A small sound classifier, trained from scratch.
Model: 2.6M parameters, arch transformer, norm layernorm, activation swiglu, layers 12, width 128.
Training: 21500 steps, batches of 256.
Data: trained on synthesized solo parts of chorales (CocoChorales), 39062 training examples, 140.9 epochs.
Rows from block 4 of a small sound classifier, named by matrix and row number. Rows with one number belong to one neuron. Each number is 50 + 12 x the weight over its row's rms, rounded and kept within 0 to 99. All counts start at 0. After the name is the row's rms in percent of the matrix's.
After each neuron's rows are labels from the 100 clips, of 14848, where the neuron reaches its largest size: "top examples" is what is common among them. Only what is clearly more common there than usual is listed. The data: synthesized solo parts of chorales (CocoChorales). In brackets: how many of the 100.
# gate: MLP gate (model.blocks.4.mlp.gate.weight, 384x128), inputs 0-127
# fc1: MLP up (model.blocks.4.mlp.fc1.weight, 384x128), inputs 0-127
# fc2: MLP down (model.blocks.4.mlp.fc2.weight, 128x384, transposed), outputs 0-127

gate.28 100:34 32 33 51 38 35 38 68 26 34 63 39 64 70 43 45 51 48 60 35 46 33 35 45 71 67 72 41 47 50 57 59 35 41 45 65 47 57 63 58 57 60 66 45 28 58 62 33 28 35 77 55 49 71 53 48 58 54 34 35 74 65 64 49 36 52 58 41 67 64 40 50 53 48 36 46 54 53 58 59 36 49 48 33 38 74 67 49 39 32 55 43 45 42 47 51 54 50 60 48 69 41 33 52 53 47 35 42 35 57 53 47 61 44 55 29 55 52 57 69 43 58 37 68 53 41 35 45
fc1.28 100:50 47 65 55 44 50 61 51 59 33 42 65 48 40 41 70 39 71 27 29 32 64 61 62 60 32 67 49 42 45 42 48 62 65 70 30 57 32 60 52 75 42 74 48 50 41 69 22 62 63 55 44 47 51 36 61 53 52 42 62 64 54 53 67 56 41 57 52 51 42 61 51 51 43 59 53 51 66 36 51 39 41 57 63 63 74 57 55 70 74 51 67 47 58 46 67 51 54 57 62 39 70 45 48 59 58 40 52 49 53 84 77 39 55 45 59 40 37 58 45 35 53 57 46 46 38 47 35
fc2.28 098:46 41 31 61 44 38 45 55 43 37 46 49 38 47 51 66 46 79 41 47 57 31 35 66 49 44 55 47 40 45 42 54 61 64 62 44 60 69 64 58 80 56 63 37 62 42 58 38 73 53 58 27 43 48 51 82 47 52 31 56 40 46 54 45 50 37 55 32 47 44 59 48 55 46 42 47 57 60 44 48 50 39 54 86 69 70 52 38 60 79 45 47 59 65 50 48 42 56 44 46 37 37 56 37 34 42 33 58 48 62 55 82 39 43 49 50 52 54 53 60 54 24 39 54 38 54 72 34
top examples: double bass (89)

gate.101 098:57 50 35 43 79 46 39 58 39 46 43 49 57 38 51 49 51 40 42 48 76 49 62 27 48 68 54 55 46 45 54 59 45 61 36 51 49 64 49 26 56 60 60 47 30 61 67 40 49 48 57 52 83 49 64 46 45 31 34 35 43 53 71 33 70 29 60 30 63 47 37 28 42 56 16 41 49 54 45 47 53 60 60 51 38 55 67 68 31 53 58 37 47 57 60 64 52 50 47 45 71 45 63 59 54 35 49 68 50 74 39 53 43 57 44 68 63 53 57 27 46 55 62 32 58 43 51 55
fc1.101 094:55 22 59 47 55 48 50 42 51 75 70 58 43 62 57 61 53 62 38 57 39 52 70 34 55 76 45 67 44 33 47 46 50 66 57 50 46 51 39 61 34 51 43 60 51 44 53 43 37 39 38 25 35 47 49 34 49 56 59 50 42 48 45 49 58 27 27 69 51 25 41 48 56 50 55 42 56 49 68 46 42 67 58 44 45 47 46 46 77 58 49 29 23 78 73 39 53 52 51 57 62 22 58 42 59 42 18 39 56 65 48 52 71 44 59 57 64 41 42 58 46 49 55 45 57 49 45 50
fc2.101 088:53 58 36 29 49 42 48 46 55 44 49 59 61 37 47 47 52 57 49 34 71 48 50 45 57 48 59 40 35 42 68 69 44 53 53 48 28 33 35 51 68 59 34 52 60 46 41 44 46 61 55 53 67 69 25 27 35 49 24 35 51 35 41 54 65 52 45 52 44 49 40 41 40 33 56 33 43 71 54 73 47 56 57 44 56 57 60 45 43 23 54 50 57 70 49 34 43 41 56 46 94 63 56 54 26 60 56 40 38 60 49 41 54 38 44 37 48 54 66 75 46 53 55 27 70 51 41 59
top examples: violin (61); note A#4 (39); note G#4 (33)

gate.316 099:36 37 66 74 48 43 64 44 47 64 39 59 29 52 45 51 40 44 46 47 46 36 43 58 24 43 56 32 50 34 62 57 50 49 59 49 44 43 60 74 67 52 55 56 57 36 37 60 51 44 72 62 37 60 35 54 48 56 69 60 49 68 41 56 62 51 46 61 39 64 48 73 60 36 42 56 59 49 52 34 68 77 62 55 38 50 48 44 51 27 45 50 51 43 51 31 53 59 55 47 18 62 71 41 46 39 38 35 50 65 33 49 49 16 30 37 48 46 48 61 65 31 69 50 43 33 56 57
fc1.316 109:55 50 23 49 61 57 47 55 68 45 46 33 78 64 45 61 63 56 60 39 67 68 72 49 64 42 38 58 24 62 36 57 57 42 59 61 46 47 43 59 52 56 56 30 55 68 78 49 56 56 41 72 42 34 65 30 61 53 43 43 44 30 51 60 55 44 60 36 53 55 57 58 42 44 43 75 49 43 48 46 56 49 48 54 79 52 46 66 51 51 64 64 45 59 57 40 45 56 36 53 64 42 50 90 45 60 48 34 51 40 54 50 51 66 48 64 66 49 39 67 42 67 37 31 58 47 47 33
fc2.316 101:35 54 35 42 41 51 65 24 79 64 50 62 51 44 44 45 65 40 65 40 51 52 38 56 64 28 48 29 23 53 49 48 53 44 58 73 46 54 63 40 51 42 44 39 49 46 47 70 53 57 49 34 35 58 50 66 52 65 51 42 47 70 41 33 46 38 47 55 42 47 54 61 56 44 47 60 39 43 70 59 70 53 55 39 52 53 50 30 40 32 59 27 57 41 36 59 35 48 55 61 54 68 72 34 58 61 38 73 52 69 41 41 46 46 38 62 41 36 50 44 60 47 28 12 51 52 48 34
top examples: trumpet (93); note C5 (47); note F5 (38)

gate.180 073:68 56 62 40 45 38 30 44 15 45 52 43 68 47 61 57 40 52 19 75 49 52 60 33 56 60 40 17 73 51 41 55 49 39 53 54 56 50 42 49 28 44 46 46 48 51 68 54 47 36 35 71 17 26 60 44 66 49 45 65 41 50 56 48 35 65 57 53 46 32 52 47 76 23 44 50 58 63 49 57 52 52 53 55 50 63 48 51 49 49 38 38 41 58 55 52 46 51 57 49 54 70 53 50 38 37 40 56 65 57 67 46 41 65 57 50 48 34 51 52 49 52 36 76 41 42 27 49
fc1.180 075:52 41 23 39 50 50 56 58 67 49 58 50 60 35 43 59 55 54 53 58 25 31 54 35 51 55 22 42 43 46 55 74 55 47 67 58 47 61 57 42 58 44 61 71 52 47 54 33 56 61 55 50 67 50 41 60 55 53 48 63 71 36 42 40 51 70 32 59 33 65 61 47 55 41 45 35 41 61 65 34 58 79 39 48 50 43 47 48 63 58 73 49 66 65 75 44 40 51 38 38 43 44 48 65 42 39 48 42 39 51 28 43 38 38 44 57 37 12 49 37 42 72 52 58 63 33 35 47
fc2.180 080:58 32 33 55 54 52 58 46 60 53 48 29 60 59 42 52 67 50 59 68 62 50 63 59 67 64 35 65 51 52 65 39 56 44 71 35 68 44 43 61 55 55 60 79 38 30 50 31 61 51 69 44 83 60 38 61 40 58 54 48 56 41 54 42 42 54 61 49 55 41 66 38 45 34 68 49 59 67 54 41 39 60 28 63 50 59 57 59 69 57 63 48 60 38 51 45 57 56 53 28 33 65 65 39 45 38 34 51 55 63 24 58 54 50 40 58 35 37 56 29 63 63 62 40 51 33 55 68
top examples: flute (91); note C5 (57); note D5 (51)

gate.112 178:48 39 62 72 54 30 61 50 65 61 36 38 49 57 68 59 39 39 68 49 42 31 46 39 38 51 43 33 66 64 38 41 53 59 70 52 30 69 50 53 47 56 48 48 39 87 54 48 30 53 49 61 78 57 47 54 47 72 49 29 63 68 52 36 34 54 44 51 46 44 42 28 37 72 32 52 59 45 60 50 51 48 51 51 64 70 46 57 56 57 49 38 52 36 45 69 51 41 48 64 69 51 63 51 37 35 37 41 26 69 53 54 43 54 36 82 48 56 59 40 43 48 57 39 41 63 51 51
fc1.112 204:31 60 48 64 37 58 53 52 47 64 50 36 49 43 53 56 52 76 34 63 57 53 55 63 61 54 35 39 50 43 34 39 56 47 51 35 61 47 67 32 57 75 40 63 52 45 51 44 39 88 44 31 36 56 44 58 62 60 54 55 53 68 55 48 56 45 53 42 37 43 57 26 36 51 47 52 63 53 27 65 41 57 53 46 71 73 45 53 35 46 64 41 68 23 60 58 62 41 46 45 43 34 37 43 47 44 53 60 67 57 37 63 53 54 47 55 31 41 56 57 42 40 51 88 68 27 46 51
fc2.112 173:46 63 46 64 68 28 44 31 32 45 56 51 68 43 41 51 45 42 60 41 53 43 67 26 53 40 56 28 76 33 50 47 42 70 60 48 56 56 59 54 56 53 51 37 61 43 59 58 15 52 50 49 68 43 53 46 69 58 49 40 48 60 24 30 44 71 55 50 40 50 55 61 50 31 61 65 60 41 62 49 38 70 57 62 57 57 33 48 75 50 54 57 38 53 43 40 61 53 25 57 39 58 66 52 36 30 54 48 37 58 59 76 70 54 31 45 37 58 53 55 67 50 37 47 46 63 45 61
top examples: clarinet (100); note C4 (35); note E4 (28)

gate.147 098:51 40 58 21 47 43 48 52 32 58 53 70 34 44 64 40 60 61 42 56 39 47 63 43 72 43 47 45 61 51 56 62 63 45 33 24 46 58 73 68 53 47 35 47 43 63 73 50 59 47 52 61 49 47 45 48 44 66 45 68 60 39 49 63 32 48 28 24 44 51 27 41 64 41 46 57 37 61 36 57 45 64 31 53 41 72 68 47 45 37 63 59 51 53 44 47 51 43 63 36 60 44 32 29 68 62 39 47 77 58 42 70 43 43 52 57 61 49 61 46 27 49 64 61 38 57 31 56
fc1.147 102:64 50 63 43 57 70 52 51 43 58 52 51 59 67 43 37 40 49 49 51 56 51 59 53 60 50 46 47 43 37 47 51 81 38 36 44 49 46 69 40 61 54 50 60 66 52 38 36 66 59 46 40 58 50 49 43 44 75 64 44 49 14 44 57 53 40 44 63 74 49 53 37 65 40 38 56 73 59 28 60 37 74 58 46 46 51 51 34 60 57 57 48 60 71 69 55 65 30 39 65 54 36 57 48 34 13 50 39 50 44 54 31 41 60 47 55 52 56 37 29 47 49 57 66 41 66 29 28
fc2.147 115:48 58 61 45 37 45 87 43 53 45 31 35 66 53 44 46 47 54 53 36 62 50 58 47 52 39 65 75 53 46 52 46 76 22 31 27 68 49 79 49 71 42 69 60 62 57 54 33 43 49 50 31 65 57 52 39 49 50 47 37 56 37 66 43 49 39 41 63 70 48 45 57 43 37 51 66 55 44 36 50 36 61 64 46 40 63 70 45 47 47 57 36 49 57 59 42 52 53 25 61 33 51 55 52 26 37 47 48 59 50 52 20 55 55 61 47 50 54 47 37 51 38 55 54 37 57 25 34
top examples: flute (84); note F#5 (57)

gate.182 095:40 49 39 57 56 50 36 39 32 52 73 65 50 41 49 56 32 66 58 58 51 56 26 49 50 68 59 48 36 32 40 44 53 57 53 76 49 65 50 33 52 57 56 44 65 79 41 44 39 78 71 52 34 52 33 63 55 52 14 39 39 53 52 55 50 52 64 57 67 54 44 34 49 42 32 56 69 70 45 49 46 61 48 60 60 48 61 45 58 48 46 35 43 51 42 57 39 50 57 34 54 37 46 55 75 40 50 46 65 57 49 56 58 62 82 40 75 49 65 46 38 58 66 70 65 54 50 48
fc1.182 097:27 63 30 51 35 64 52 43 56 62 65 51 35 67 43 58 46 46 47 57 66 45 57 59 63 42 50 51 41 39 45 52 64 63 64 45 54 40 35 54 31 60 47 34 17 55 47 37 52 52 49 62 47 53 52 47 52 57 21 44 62 45 46 51 34 34 67 42 48 60 38 42 33 76 31 30 50 68 43 54 75 52 19 49 39 31 42 47 41 57 46 61 58 54 47 31 37 68 53 57 58 39 54 62 21 43 60 57 62 23 48 56 62 58 43 64 48 41 39 43 60 51 39 59 66 51 58 68
fc2.182 095:47 33 72 46 47 68 51 55 48 37 59 68 53 63 62 65 24 36 32 32 50 43 51 49 44 54 54 45 42 61 67 40 61 44 49 45 45 53 36 41 50 54 57 55 49 44 58 41 66 27 54 57 51 37 48 49 45 58 19 57 60 51 47 39 39 66 54 41 42 59 30 52 46 50 76 42 48 45 68 45 78 56 39 47 25 49 39 68 45 42 39 60 45 20 63 42 75 66 59 56 55 49 27 56 32 37 45 60 40 53 37 35 56 36 25 61 29 46 50 58 46 57 47 34 69 60 52 57
top examples: violin (99); note C5 (58); note B4 (46)

gate.106 092:19 41 61 40 40 54 56 57 33 26 47 45 58 40 61 43 46 49 51 37 54 60 41 28 48 73 76 33 42 58 38 56 40 41 60 41 45 53 47 38 43 49 68 51 43 72 37 45 48 52 31 61 47 52 73 40 53 67 57 55 55 38 71 47 69 51 57 58 47 58 68 59 63 53 59 37 39 47 54 36 46 49 61 28 59 72 47 51 53 39 53 57 53 76 58 64 26 60 47 56 48 65 50 56 54 67 54 29 52 35 28 21 27 46 48 43 66 73 60 42 48 54 46 60 54 35 41 59
fc1.106 100:66 34 72 52 39 44 64 51 69 78 37 58 39 55 42 43 48 50 65 56 43 51 58 58 37 66 53 51 69 31 33 61 48 43 35 44 71 44 47 48 59 71 52 60 47 57 46 40 51 59 64 46 47 49 48 65 64 39 39 54 47 72 57 50 45 46 66 53 57 38 55 69 44 62 50 50 64 42 64 50 61 36 24 55 63 52 34 58 56 49 39 48 23 45 42 50 46 35 52 43 49 65 36 52 69 23 81 54 34 70 50 71 53 62 53 47 63 59 41 69 46 54 31 73 71 48 44 36
fc2.106 098:36 56 50 55 40 41 51 61 35 65 68 57 18 61 56 51 35 73 69 45 40 44 58 58 42 57 52 54 47 36 44 50 54 35 40 60 55 50 37 40 45 51 25 44 27 54 38 43 53 60 36 49 56 48 48 50 55 58 51 49 39 34 53 63 47 37 57 66 80 62 51 56 29 39 41 51 69 34 56 36 60 34 40 56 39 51 51 35 39 54 48 53 67 47 38 49 37 50 66 61 76 42 53 58 58 45 53 50 53 58 64 67 60 67 37 30 45 69 39 69 55 26 29 57 36 28 79 44
top examples: violin (65); note A#4 (43)

gate.295 090:48 53 63 66 66 66 46 68 61 65 47 66 41 69 53 44 40 12 35 59 37 50 58 72 33 47 35 70 49 48 43 42 59 63 28 56 60 37 40 40 42 64 49 57 50 53 57 39 57 47 65 66 46 58 64 44 42 43 43 63 51 64 36 42 38 44 30 57 50 45 57 57 56 53 75 70 51 68 45 49 57 53 49 64 38 53 46 37 64 46 38 29 43 35 28 59 58 70 58 67 63 37 55 47 42 55 55 59 55 68 22 41 56 37 37 57 47 75 42 67 48 49 47 42 42 64 52 66
fc1.295 091:44 57 54 53 68 57 54 56 45 54 43 52 59 38 60 45 63 40 71 64 80 49 56 45 50 39 63 42 48 50 51 65 62 40 51 67 65 42 58 66 75 49 55 56 51 55 61 40 50 73 53 41 59 65 59 43 53 54 51 64 59 47 75 56 42 49 45 28 49 60 44 60 32 58 45 66 23 33 52 28 49 53 55 29 55 64 49 38 53 53 27 75 23 44 54 42 45 33 43 39 52 47 68 55 65 54 45 75 60 41 52 73 38 56 42 36 55 37 71 44 39 63 43 76 40 35 44 58
fc2.295 088:50 41 44 66 47 34 60 46 46 52 52 46 56 36 44 30 45 40 59 64 37 59 53 74 60 59 47 53 52 55 51 64 48 70 43 37 44 52 27 70 38 34 50 61 54 56 59 46 56 45 34 49 53 73 47 69 33 53 58 63 41 57 68 58 53 37 54 38 70 49 58 57 37 65 47 46 60 39 58 34 38 58 44 62 58 46 59 49 35 59 39 64 33 42 44 29 40 63 23 38 52 39 63 62 61 50 66 41 78 61 51 32 55 50 45 16 21 58 33 62 46 49 50 72 46 59 26 47
top examples: trumpet (100); note D#5 (51); note F5 (38)

gate.164 092:46 54 47 55 62 40 56 48 51 29 43 42 68 51 59 37 63 66 44 28 62 45 76 55 46 61 52 34 56 56 61 56 36 58 59 66 37 53 49 70 57 48 58 34 32 46 55 31 67 55 62 81 41 54 63 51 45 56 28 53 59 51 38 50 49 71 59 40 38 43 57 76 59 30 42 51 61 24 65 58 39 53 51 34 52 77 43 51 35 46 42 56 47 55 48 75 44 51 44 39 55 55 70 54 36 24 28 37 50 57 54 56 28 47 59 51 48 68 53 56 42 69 50 59 38 28 51 56
fc1.164 115:61 40 35 41 64 53 32 56 83 24 32 52 57 59 25 36 65 48 54 65 42 50 53 43 58 52 72 29 27 58 64 42 53 50 56 66 48 42 69 27 47 71 49 61 52 48 37 72 47 44 31 48 67 37 49 33 50 61 51 51 33 41 67 51 51 43 57 60 36 46 57 32 58 63 66 61 51 29 60 56 50 51 48 49 62 26 64 47 49 40 45 37 44 53 47 58 51 69 67 60 51 47 53 46 64 54 49 43 53 65 49 54 46 50 25 52 52 63 43 45 48 44 33 46 75 62 26 60
fc2.164 087:63 67 61 42 53 35 46 49 69 64 50 57 61 60 46 49 49 38 62 60 65 70 84 53 66 50 45 62 62 59 48 50 59 41 32 62 41 59 55 56 44 23 55 48 47 51 31 46 51 30 27 27 71 54 42 37 47 28 69 61 43 68 44 74 32 70 36 48 43 38 52 57 65 50 46 57 42 53 39 51 60 39 55 49 54 69 48 37 48 68 44 37 43 30 29 64 51 43 45 56 51 38 62 41 56 52 65 44 54 45 56 62 40 33 75 47 39 59 45 39 33 33 62 60 36 36 53 54
top examples: trumpet (100); note B4 (57); note C#5 (55)

gate.57 102:55 62 60 47 74 51 50 46 25 43 32 45 48 39 56 48 66 51 36 57 36 49 56 62 42 44 27 54 38 43 65 64 45 53 47 35 46 70 46 55 51 39 33 50 57 55 60 59 62 45 54 56 30 48 39 64 41 37 62 54 64 57 81 42 31 54 46 40 61 50 51 32 38 69 35 66 46 36 48 53 55 66 56 84 58 59 62 44 37 15 65 31 76 57 41 61 35 73 68 50 51 55 50 25 52 57 44 43 38 58 69 47 60 55 64 51 48 54 41 67 45 52 50 61 52 49 51 49
fc1.57 094:55 21 36 37 26 62 34 45 57 54 61 42 73 54 72 39 59 19 52 55 43 59 40 55 47 58 64 54 63 71 50 12 61 42 45 42 59 37 59 52 48 54 38 48 69 48 45 57 35 57 53 44 66 39 55 61 48 48 52 36 45 35 38 29 68 36 36 46 34 62 61 50 53 53 30 37 47 51 63 51 45 49 51 45 59 45 37 34 59 61 40 48 49 62 68 48 54 72 57 31 62 73 63 30 64 31 64 61 60 57 52 39 49 53 72 56 44 52 65 55 46 36 47 63 52 52 48 39
fc2.57 105:67 67 62 48 57 60 36 44 52 64 41 54 42 68 70 48 46 49 64 47 49 34 53 51 45 49 34 30 71 52 67 44 39 36 43 39 63 56 68 41 60 26 58 50 50 24 53 48 30 57 43 53 52 38 37 42 48 52 76 38 54 60 47 54 56 57 57 74 38 35 43 49 26 29 49 76 29 56 59 43 37 42 40 49 50 38 53 45 43 61 64 43 52 61 48 61 58 41 54 79 69 44 52 45 63 44 77 68 59 45 54 45 69 44 59 51 58 83 60 66 54 41 58 60 55 46 43 40
top examples: double bass (63)

gate.336 092:48 55 60 58 46 51 56 52 66 44 61 89 51 48 60 52 40 42 38 44 39 52 54 49 44 60 35 71 62 58 58 77 62 71 59 43 58 58 29 57 73 56 32 53 53 40 44 45 42 34 53 33 34 47 51 59 63 49 38 37 61 46 52 45 61 50 26 56 55 51 62 66 49 44 48 40 52 46 30 47 41 31 44 40 31 56 46 60 34 58 76 57 26 64 63 62 51 48 46 47 56 56 47 15 68 50 62 48 73 55 42 60 66 54 53 55 36 51 63 69 39 37 53 47 39 49 59 80
fc1.336 085:48 42 54 50 66 40 58 27 37 53 39 65 72 50 64 56 49 68 32 45 45 47 53 60 51 34 57 52 47 50 52 49 54 14 47 43 53 39 33 59 49 68 51 71 49 60 60 44 26 26 49 49 63 51 46 29 46 61 60 68 49 62 31 55 39 63 79 41 58 37 59 43 32 64 37 76 61 72 37 48 58 74 51 48 52 47 27 60 40 36 30 52 45 58 53 46 51 36 40 50 52 66 29 45 59 49 47 52 54 36 43 63 50 47 39 57 55 63 37 59 44 51 69 63 55 64 70 39
fc2.336 097:30 55 40 23 44 67 37 48 51 64 47 41 52 57 50 61 47 54 60 40 67 67 50 68 54 49 51 47 46 47 67 43 34 57 46 44 44 62 34 59 18 36 37 50 60 74 43 48 43 56 42 52 33 39 65 50 47 49 51 63 39 49 30 64 70 45 84 51 66 36 35 53 25 47 42 67 53 62 54 49 44 44 34 44 63 55 59 59 41 55 23 58 39 43 48 38 57 47 45 61 72 38 28 63 32 39 52 46 61 63 32 46 64 43 45 55 56 85 48 54 48 37 58 46 41 42 55 41
top examples: flute (92); note F5 (87); note D#5 (57)

gate.224 093:71 59 27 43 56 77 65 54 63 42 44 64 41 42 43 58 56 34 53 54 61 33 55 38 56 55 38 51 73 38 35 48 48 67 45 64 52 72 61 46 53 21 43 62 52 62 40 34 33 44 50 43 54 31 44 52 51 34 48 53 37 34 33 63 66 51 56 60 50 48 71 47 39 22 46 40 29 51 50 46 42 52 64 56 34 62 51 58 70 36 58 62 58 60 50 60 48 39 59 32 52 53 42 27 51 42 27 57 57 49 42 49 28 24 38 31 49 68 48 51 44 53 44 64 36 70 38 46
fc1.224 091:72 65 47 30 40 35 39 54 60 74 42 52 54 52 48 52 53 54 65 63 55 39 52 47 62 45 42 53 54 43 55 47 29 58 37 60 42 59 33 47 40 58 46 48 57 73 38 57 45 62 47 54 32 41 41 47 47 51 76 48 30 46 59 57 44 83 48 50 49 70 61 60 34 75 62 43 53 26 42 51 39 56 51 32 39 50 72 21 29 49 65 71 49 58 56 40 56 58 58 42 46 40 19 62 54 51 46 71 39 30 61 41 53 70 53 47 44 53 34 25 55 52 49 44 43 48 66 50
fc2.224 094:63 80 62 36 43 62 50 57 64 38 63 69 43 55 48 33 52 36 40 66 48 38 50 46 56 56 54 42 45 30 34 55 53 39 45 54 33 33 27 54 40 52 63 32 40 61 66 51 46 67 58 61 59 42 64 46 61 57 53 43 59 64 70 41 42 63 44 52 60 59 61 41 35 75 58 54 82 30 36 49 34 41 58 41 86 37 48 49 44 60 62 51 50 58 49 63 56 38 57 55 52 54 57 40 57 54 51 59 50 37 70 34 32 77 42 46 37 54 45 37 60 68 57 47 49 39 67 68
top examples: trumpet (69); note D#5 (36); note A#5 (25)

gate.74 094:39 53 30 44 46 42 29 65 54 59 48 82 20 38 65 51 50 43 39 52 60 26 63 51 39 27 64 22 45 40 32 64 47 49 50 56 58 51 41 46 49 54 44 64 50 42 48 36 25 55 54 61 53 58 44 43 30 54 33 50 42 41 55 36 39 43 46 66 53 55 42 31 65 46 46 47 50 61 57 49 52 54 92 27 36 71 58 40 55 45 51 51 47 50 54 49 53 36 55 57 36 53 54 52 54 59 49 50 40 69 51 38 75 67 43 34 47 77 51 46 44 42 59 73 59 45 43 61
fc1.74 095:35 63 34 53 46 40 65 37 51 63 48 66 32 44 74 40 39 29 41 28 69 38 40 35 09 45 55 61 52 34 49 69 64 51 55 62 57 46 48 68 60 45 55 54 75 45 63 45 55 43 61 48 51 76 47 51 37 50 60 56 71 51 27 33 39 54 46 47 40 53 36 67 47 35 68 79 49 54 45 51 46 52 56 48 45 34 60 54 61 56 40 43 56 34 37 45 59 45 72 54 53 48 43 41 39 35 50 60 51 65 59 53 57 34 55 51 31 63 59 47 61 30 50 56 37 39 30 55
fc2.74 102:50 51 55 63 45 23 49 31 41 37 45 28 45 64 46 60 41 19 57 44 49 19 47 54 35 62 66 67 52 53 50 49 64 44 41 41 31 61 58 57 59 45 58 49 69 56 61 57 67 56 43 62 48 43 52 43 44 52 68 78 53 42 64 32 43 39 40 30 51 43 50 73 65 35 52 70 41 77 59 46 52 50 33 51 52 38 62 68 46 69 50 49 51 45 33 44 42 40 50 33 55 54 43 39 32 47 56 57 79 33 56 42 48 66 26 42 56 51 67 45 47 59 53 49 63 43 34 44
top examples: trumpet (97); note C5 (35); note C#5 (34)

gate.212 078:44 60 63 70 53 52 46 50 35 48 57 45 22 44 31 48 59 50 21 38 38 35 46 38 47 37 45 73 53 39 49 43 76 46 45 26 53 57 54 52 73 37 54 67 51 61 54 48 40 46 32 55 49 55 57 31 57 71 41 30 39 65 53 65 43 43 59 59 53 28 39 57 65 59 27 32 42 69 55 53 45 45 54 25 55 50 50 43 50 52 36 39 35 58 44 26 56 46 65 81 52 62 29 62 47 60 53 51 51 59 51 39 57 39 49 64 46 60 60 67 56 34 31 45 42 50 42 59
fc1.212 088:58 37 62 71 62 45 33 59 39 67 58 40 59 39 45 55 47 61 52 67 50 43 60 32 53 62 39 60 54 47 76 56 71 38 42 53 52 33 51 52 59 51 70 63 71 54 36 36 47 72 60 67 45 46 44 38 54 51 34 42 43 56 41 54 54 58 61 74 53 18 43 27 49 54 52 42 57 47 49 60 43 35 57 51 57 59 65 44 48 36 49 58 67 57 62 25 48 77 40 45 41 36 47 61 54 59 41 65 55 62 68 48 46 37 74 49 34 23 44 15 58 42 52 56 54 46 49 41
fc2.212 094:51 51 38 62 44 64 51 60 35 46 71 58 63 61 30 23 21 35 39 42 32 60 56 46 51 57 46 57 71 52 59 54 39 47 36 52 46 30 44 48 68 51 72 77 61 70 57 50 38 39 66 58 58 40 53 51 74 79 40 40 58 52 44 42 35 52 52 51 44 56 52 54 44 55 55 64 73 29 51 70 55 61 48 54 41 43 70 55 49 46 41 78 50 33 47 47 39 55 49 50 60 34 47 40 33 43 42 55 40 42 60 52 31 66 52 30 59 27 43 27 50 48 50 45 63 42 51 57
top examples: violin (100); note G5 (53); note A#5 (32)

gate.237 070:52 36 50 48 30 22 61 33 51 58 55 52 42 53 52 65 48 51 37 42 46 70 56 44 44 45 55 57 40 65 37 40 38 54 52 51 46 51 65 69 54 39 51 47 53 43 62 62 61 62 65 43 27 58 33 56 42 48 39 54 36 30 55 36 41 54 57 54 76 53 58 69 53 36 45 55 39 25 31 47 69 38 78 48 34 58 46 58 45 53 50 50 32 28 34 34 49 83 54 67 45 58 41 54 40 61 62 74 44 67 60 48 51 49 59 42 71 47 57 55 49 68 47 59 19 33 51 57
fc1.237 078:43 35 36 32 34 59 55 30 49 54 44 36 64 47 59 60 54 45 46 46 46 58 52 36 61 49 48 73 60 53 41 54 76 71 17 30 43 45 53 53 52 45 51 55 44 58 52 49 57 42 68 48 66 39 58 72 46 37 34 73 49 67 31 46 56 69 52 31 54 45 42 64 49 67 54 55 46 63 36 48 72 50 38 52 74 48 73 36 45 74 48 71 69 69 60 39 25 48 48 38 62 51 41 55 38 59 54 61 58 70 37 61 55 51 51 25 54 45 60 53 43 35 35 60 54 49 51 52
fc2.237 072:35 45 45 52 56 47 50 50 54 60 41 61 54 58 44 39 57 39 42 46 56 40 66 56 41 49 30 45 54 57 37 50 42 68 46 64 37 33 40 68 61 43 35 44 33 53 53 26 47 57 56 56 44 36 29 45 46 61 55 51 64 73 36 52 68 69 43 46 55 49 36 62 60 56 59 66 28 57 37 62 35 34 71 63 56 27 47 46 49 50 48 73 38 38 60 52 65 59 67 59 54 27 36 56 49 40 28 56 42 56 53 53 14 39 38 45 47 37 25 31 73 32 39 59 63 63 55 41
top examples: clarinet (79); note C5 (32); note F#4 (30)

gate.32 115:36 50 51 47 71 53 44 48 50 60 63 76 54 38 43 48 48 36 65 58 58 53 67 50 58 45 73 59 43 47 41 35 65 53 43 48 59 57 57 49 48 39 79 59 49 24 30 46 53 46 56 50 60 42 50 55 56 42 42 38 64 56 24 43 37 51 50 51 65 37 48 69 42 44 58 59 49 55 66 67 57 64 50 28 39 47 44 50 65 50 53 44 54 42 53 32 38 43 78 33 65 70 68 50 68 32 44 51 73 44 37 47 66 51 35 68 29 46 52 67 49 44 63 56 36 31 58 82
fc1.32 114:55 24 61 49 62 63 60 37 51 52 38 50 55 64 41 48 53 62 61 52 32 55 70 58 39 34 47 48 71 31 61 29 50 49 45 52 50 56 54 46 59 43 21 63 49 48 63 62 57 34 38 68 51 41 62 25 40 42 46 70 62 52 56 52 43 63 61 55 41 42 43 52 73 34 67 42 50 30 32 41 53 56 52 69 62 53 35 74 43 68 45 46 29 55 54 68 39 67 37 35 33 56 64 55 49 51 56 38 53 42 42 49 47 54 47 36 64 47 51 33 32 51 63 73 80 63 38 44
fc2.32 107:39 39 47 52 60 51 65 69 49 54 26 51 50 21 43 46 41 60 37 39 62 57 45 53 65 41 35 22 46 37 59 36 48 71 62 50 50 43 36 63 50 55 42 61 40 62 67 46 55 50 60 40 36 67 38 86 35 44 37 33 35 42 29 59 67 50 38 54 40 43 38 53 45 32 44 49 50 75 42 43 51 45 59 40 35 61 47 52 53 62 47 55 35 66 49 36 48 68 45 16 33 36 52 64 48 54 55 43 60 29 41 62 42 59 34 37 47 40 24 53 52 39 46 56 48 51 64 39
top examples: trumpet (91); note D#5 (35); note C#5 (30)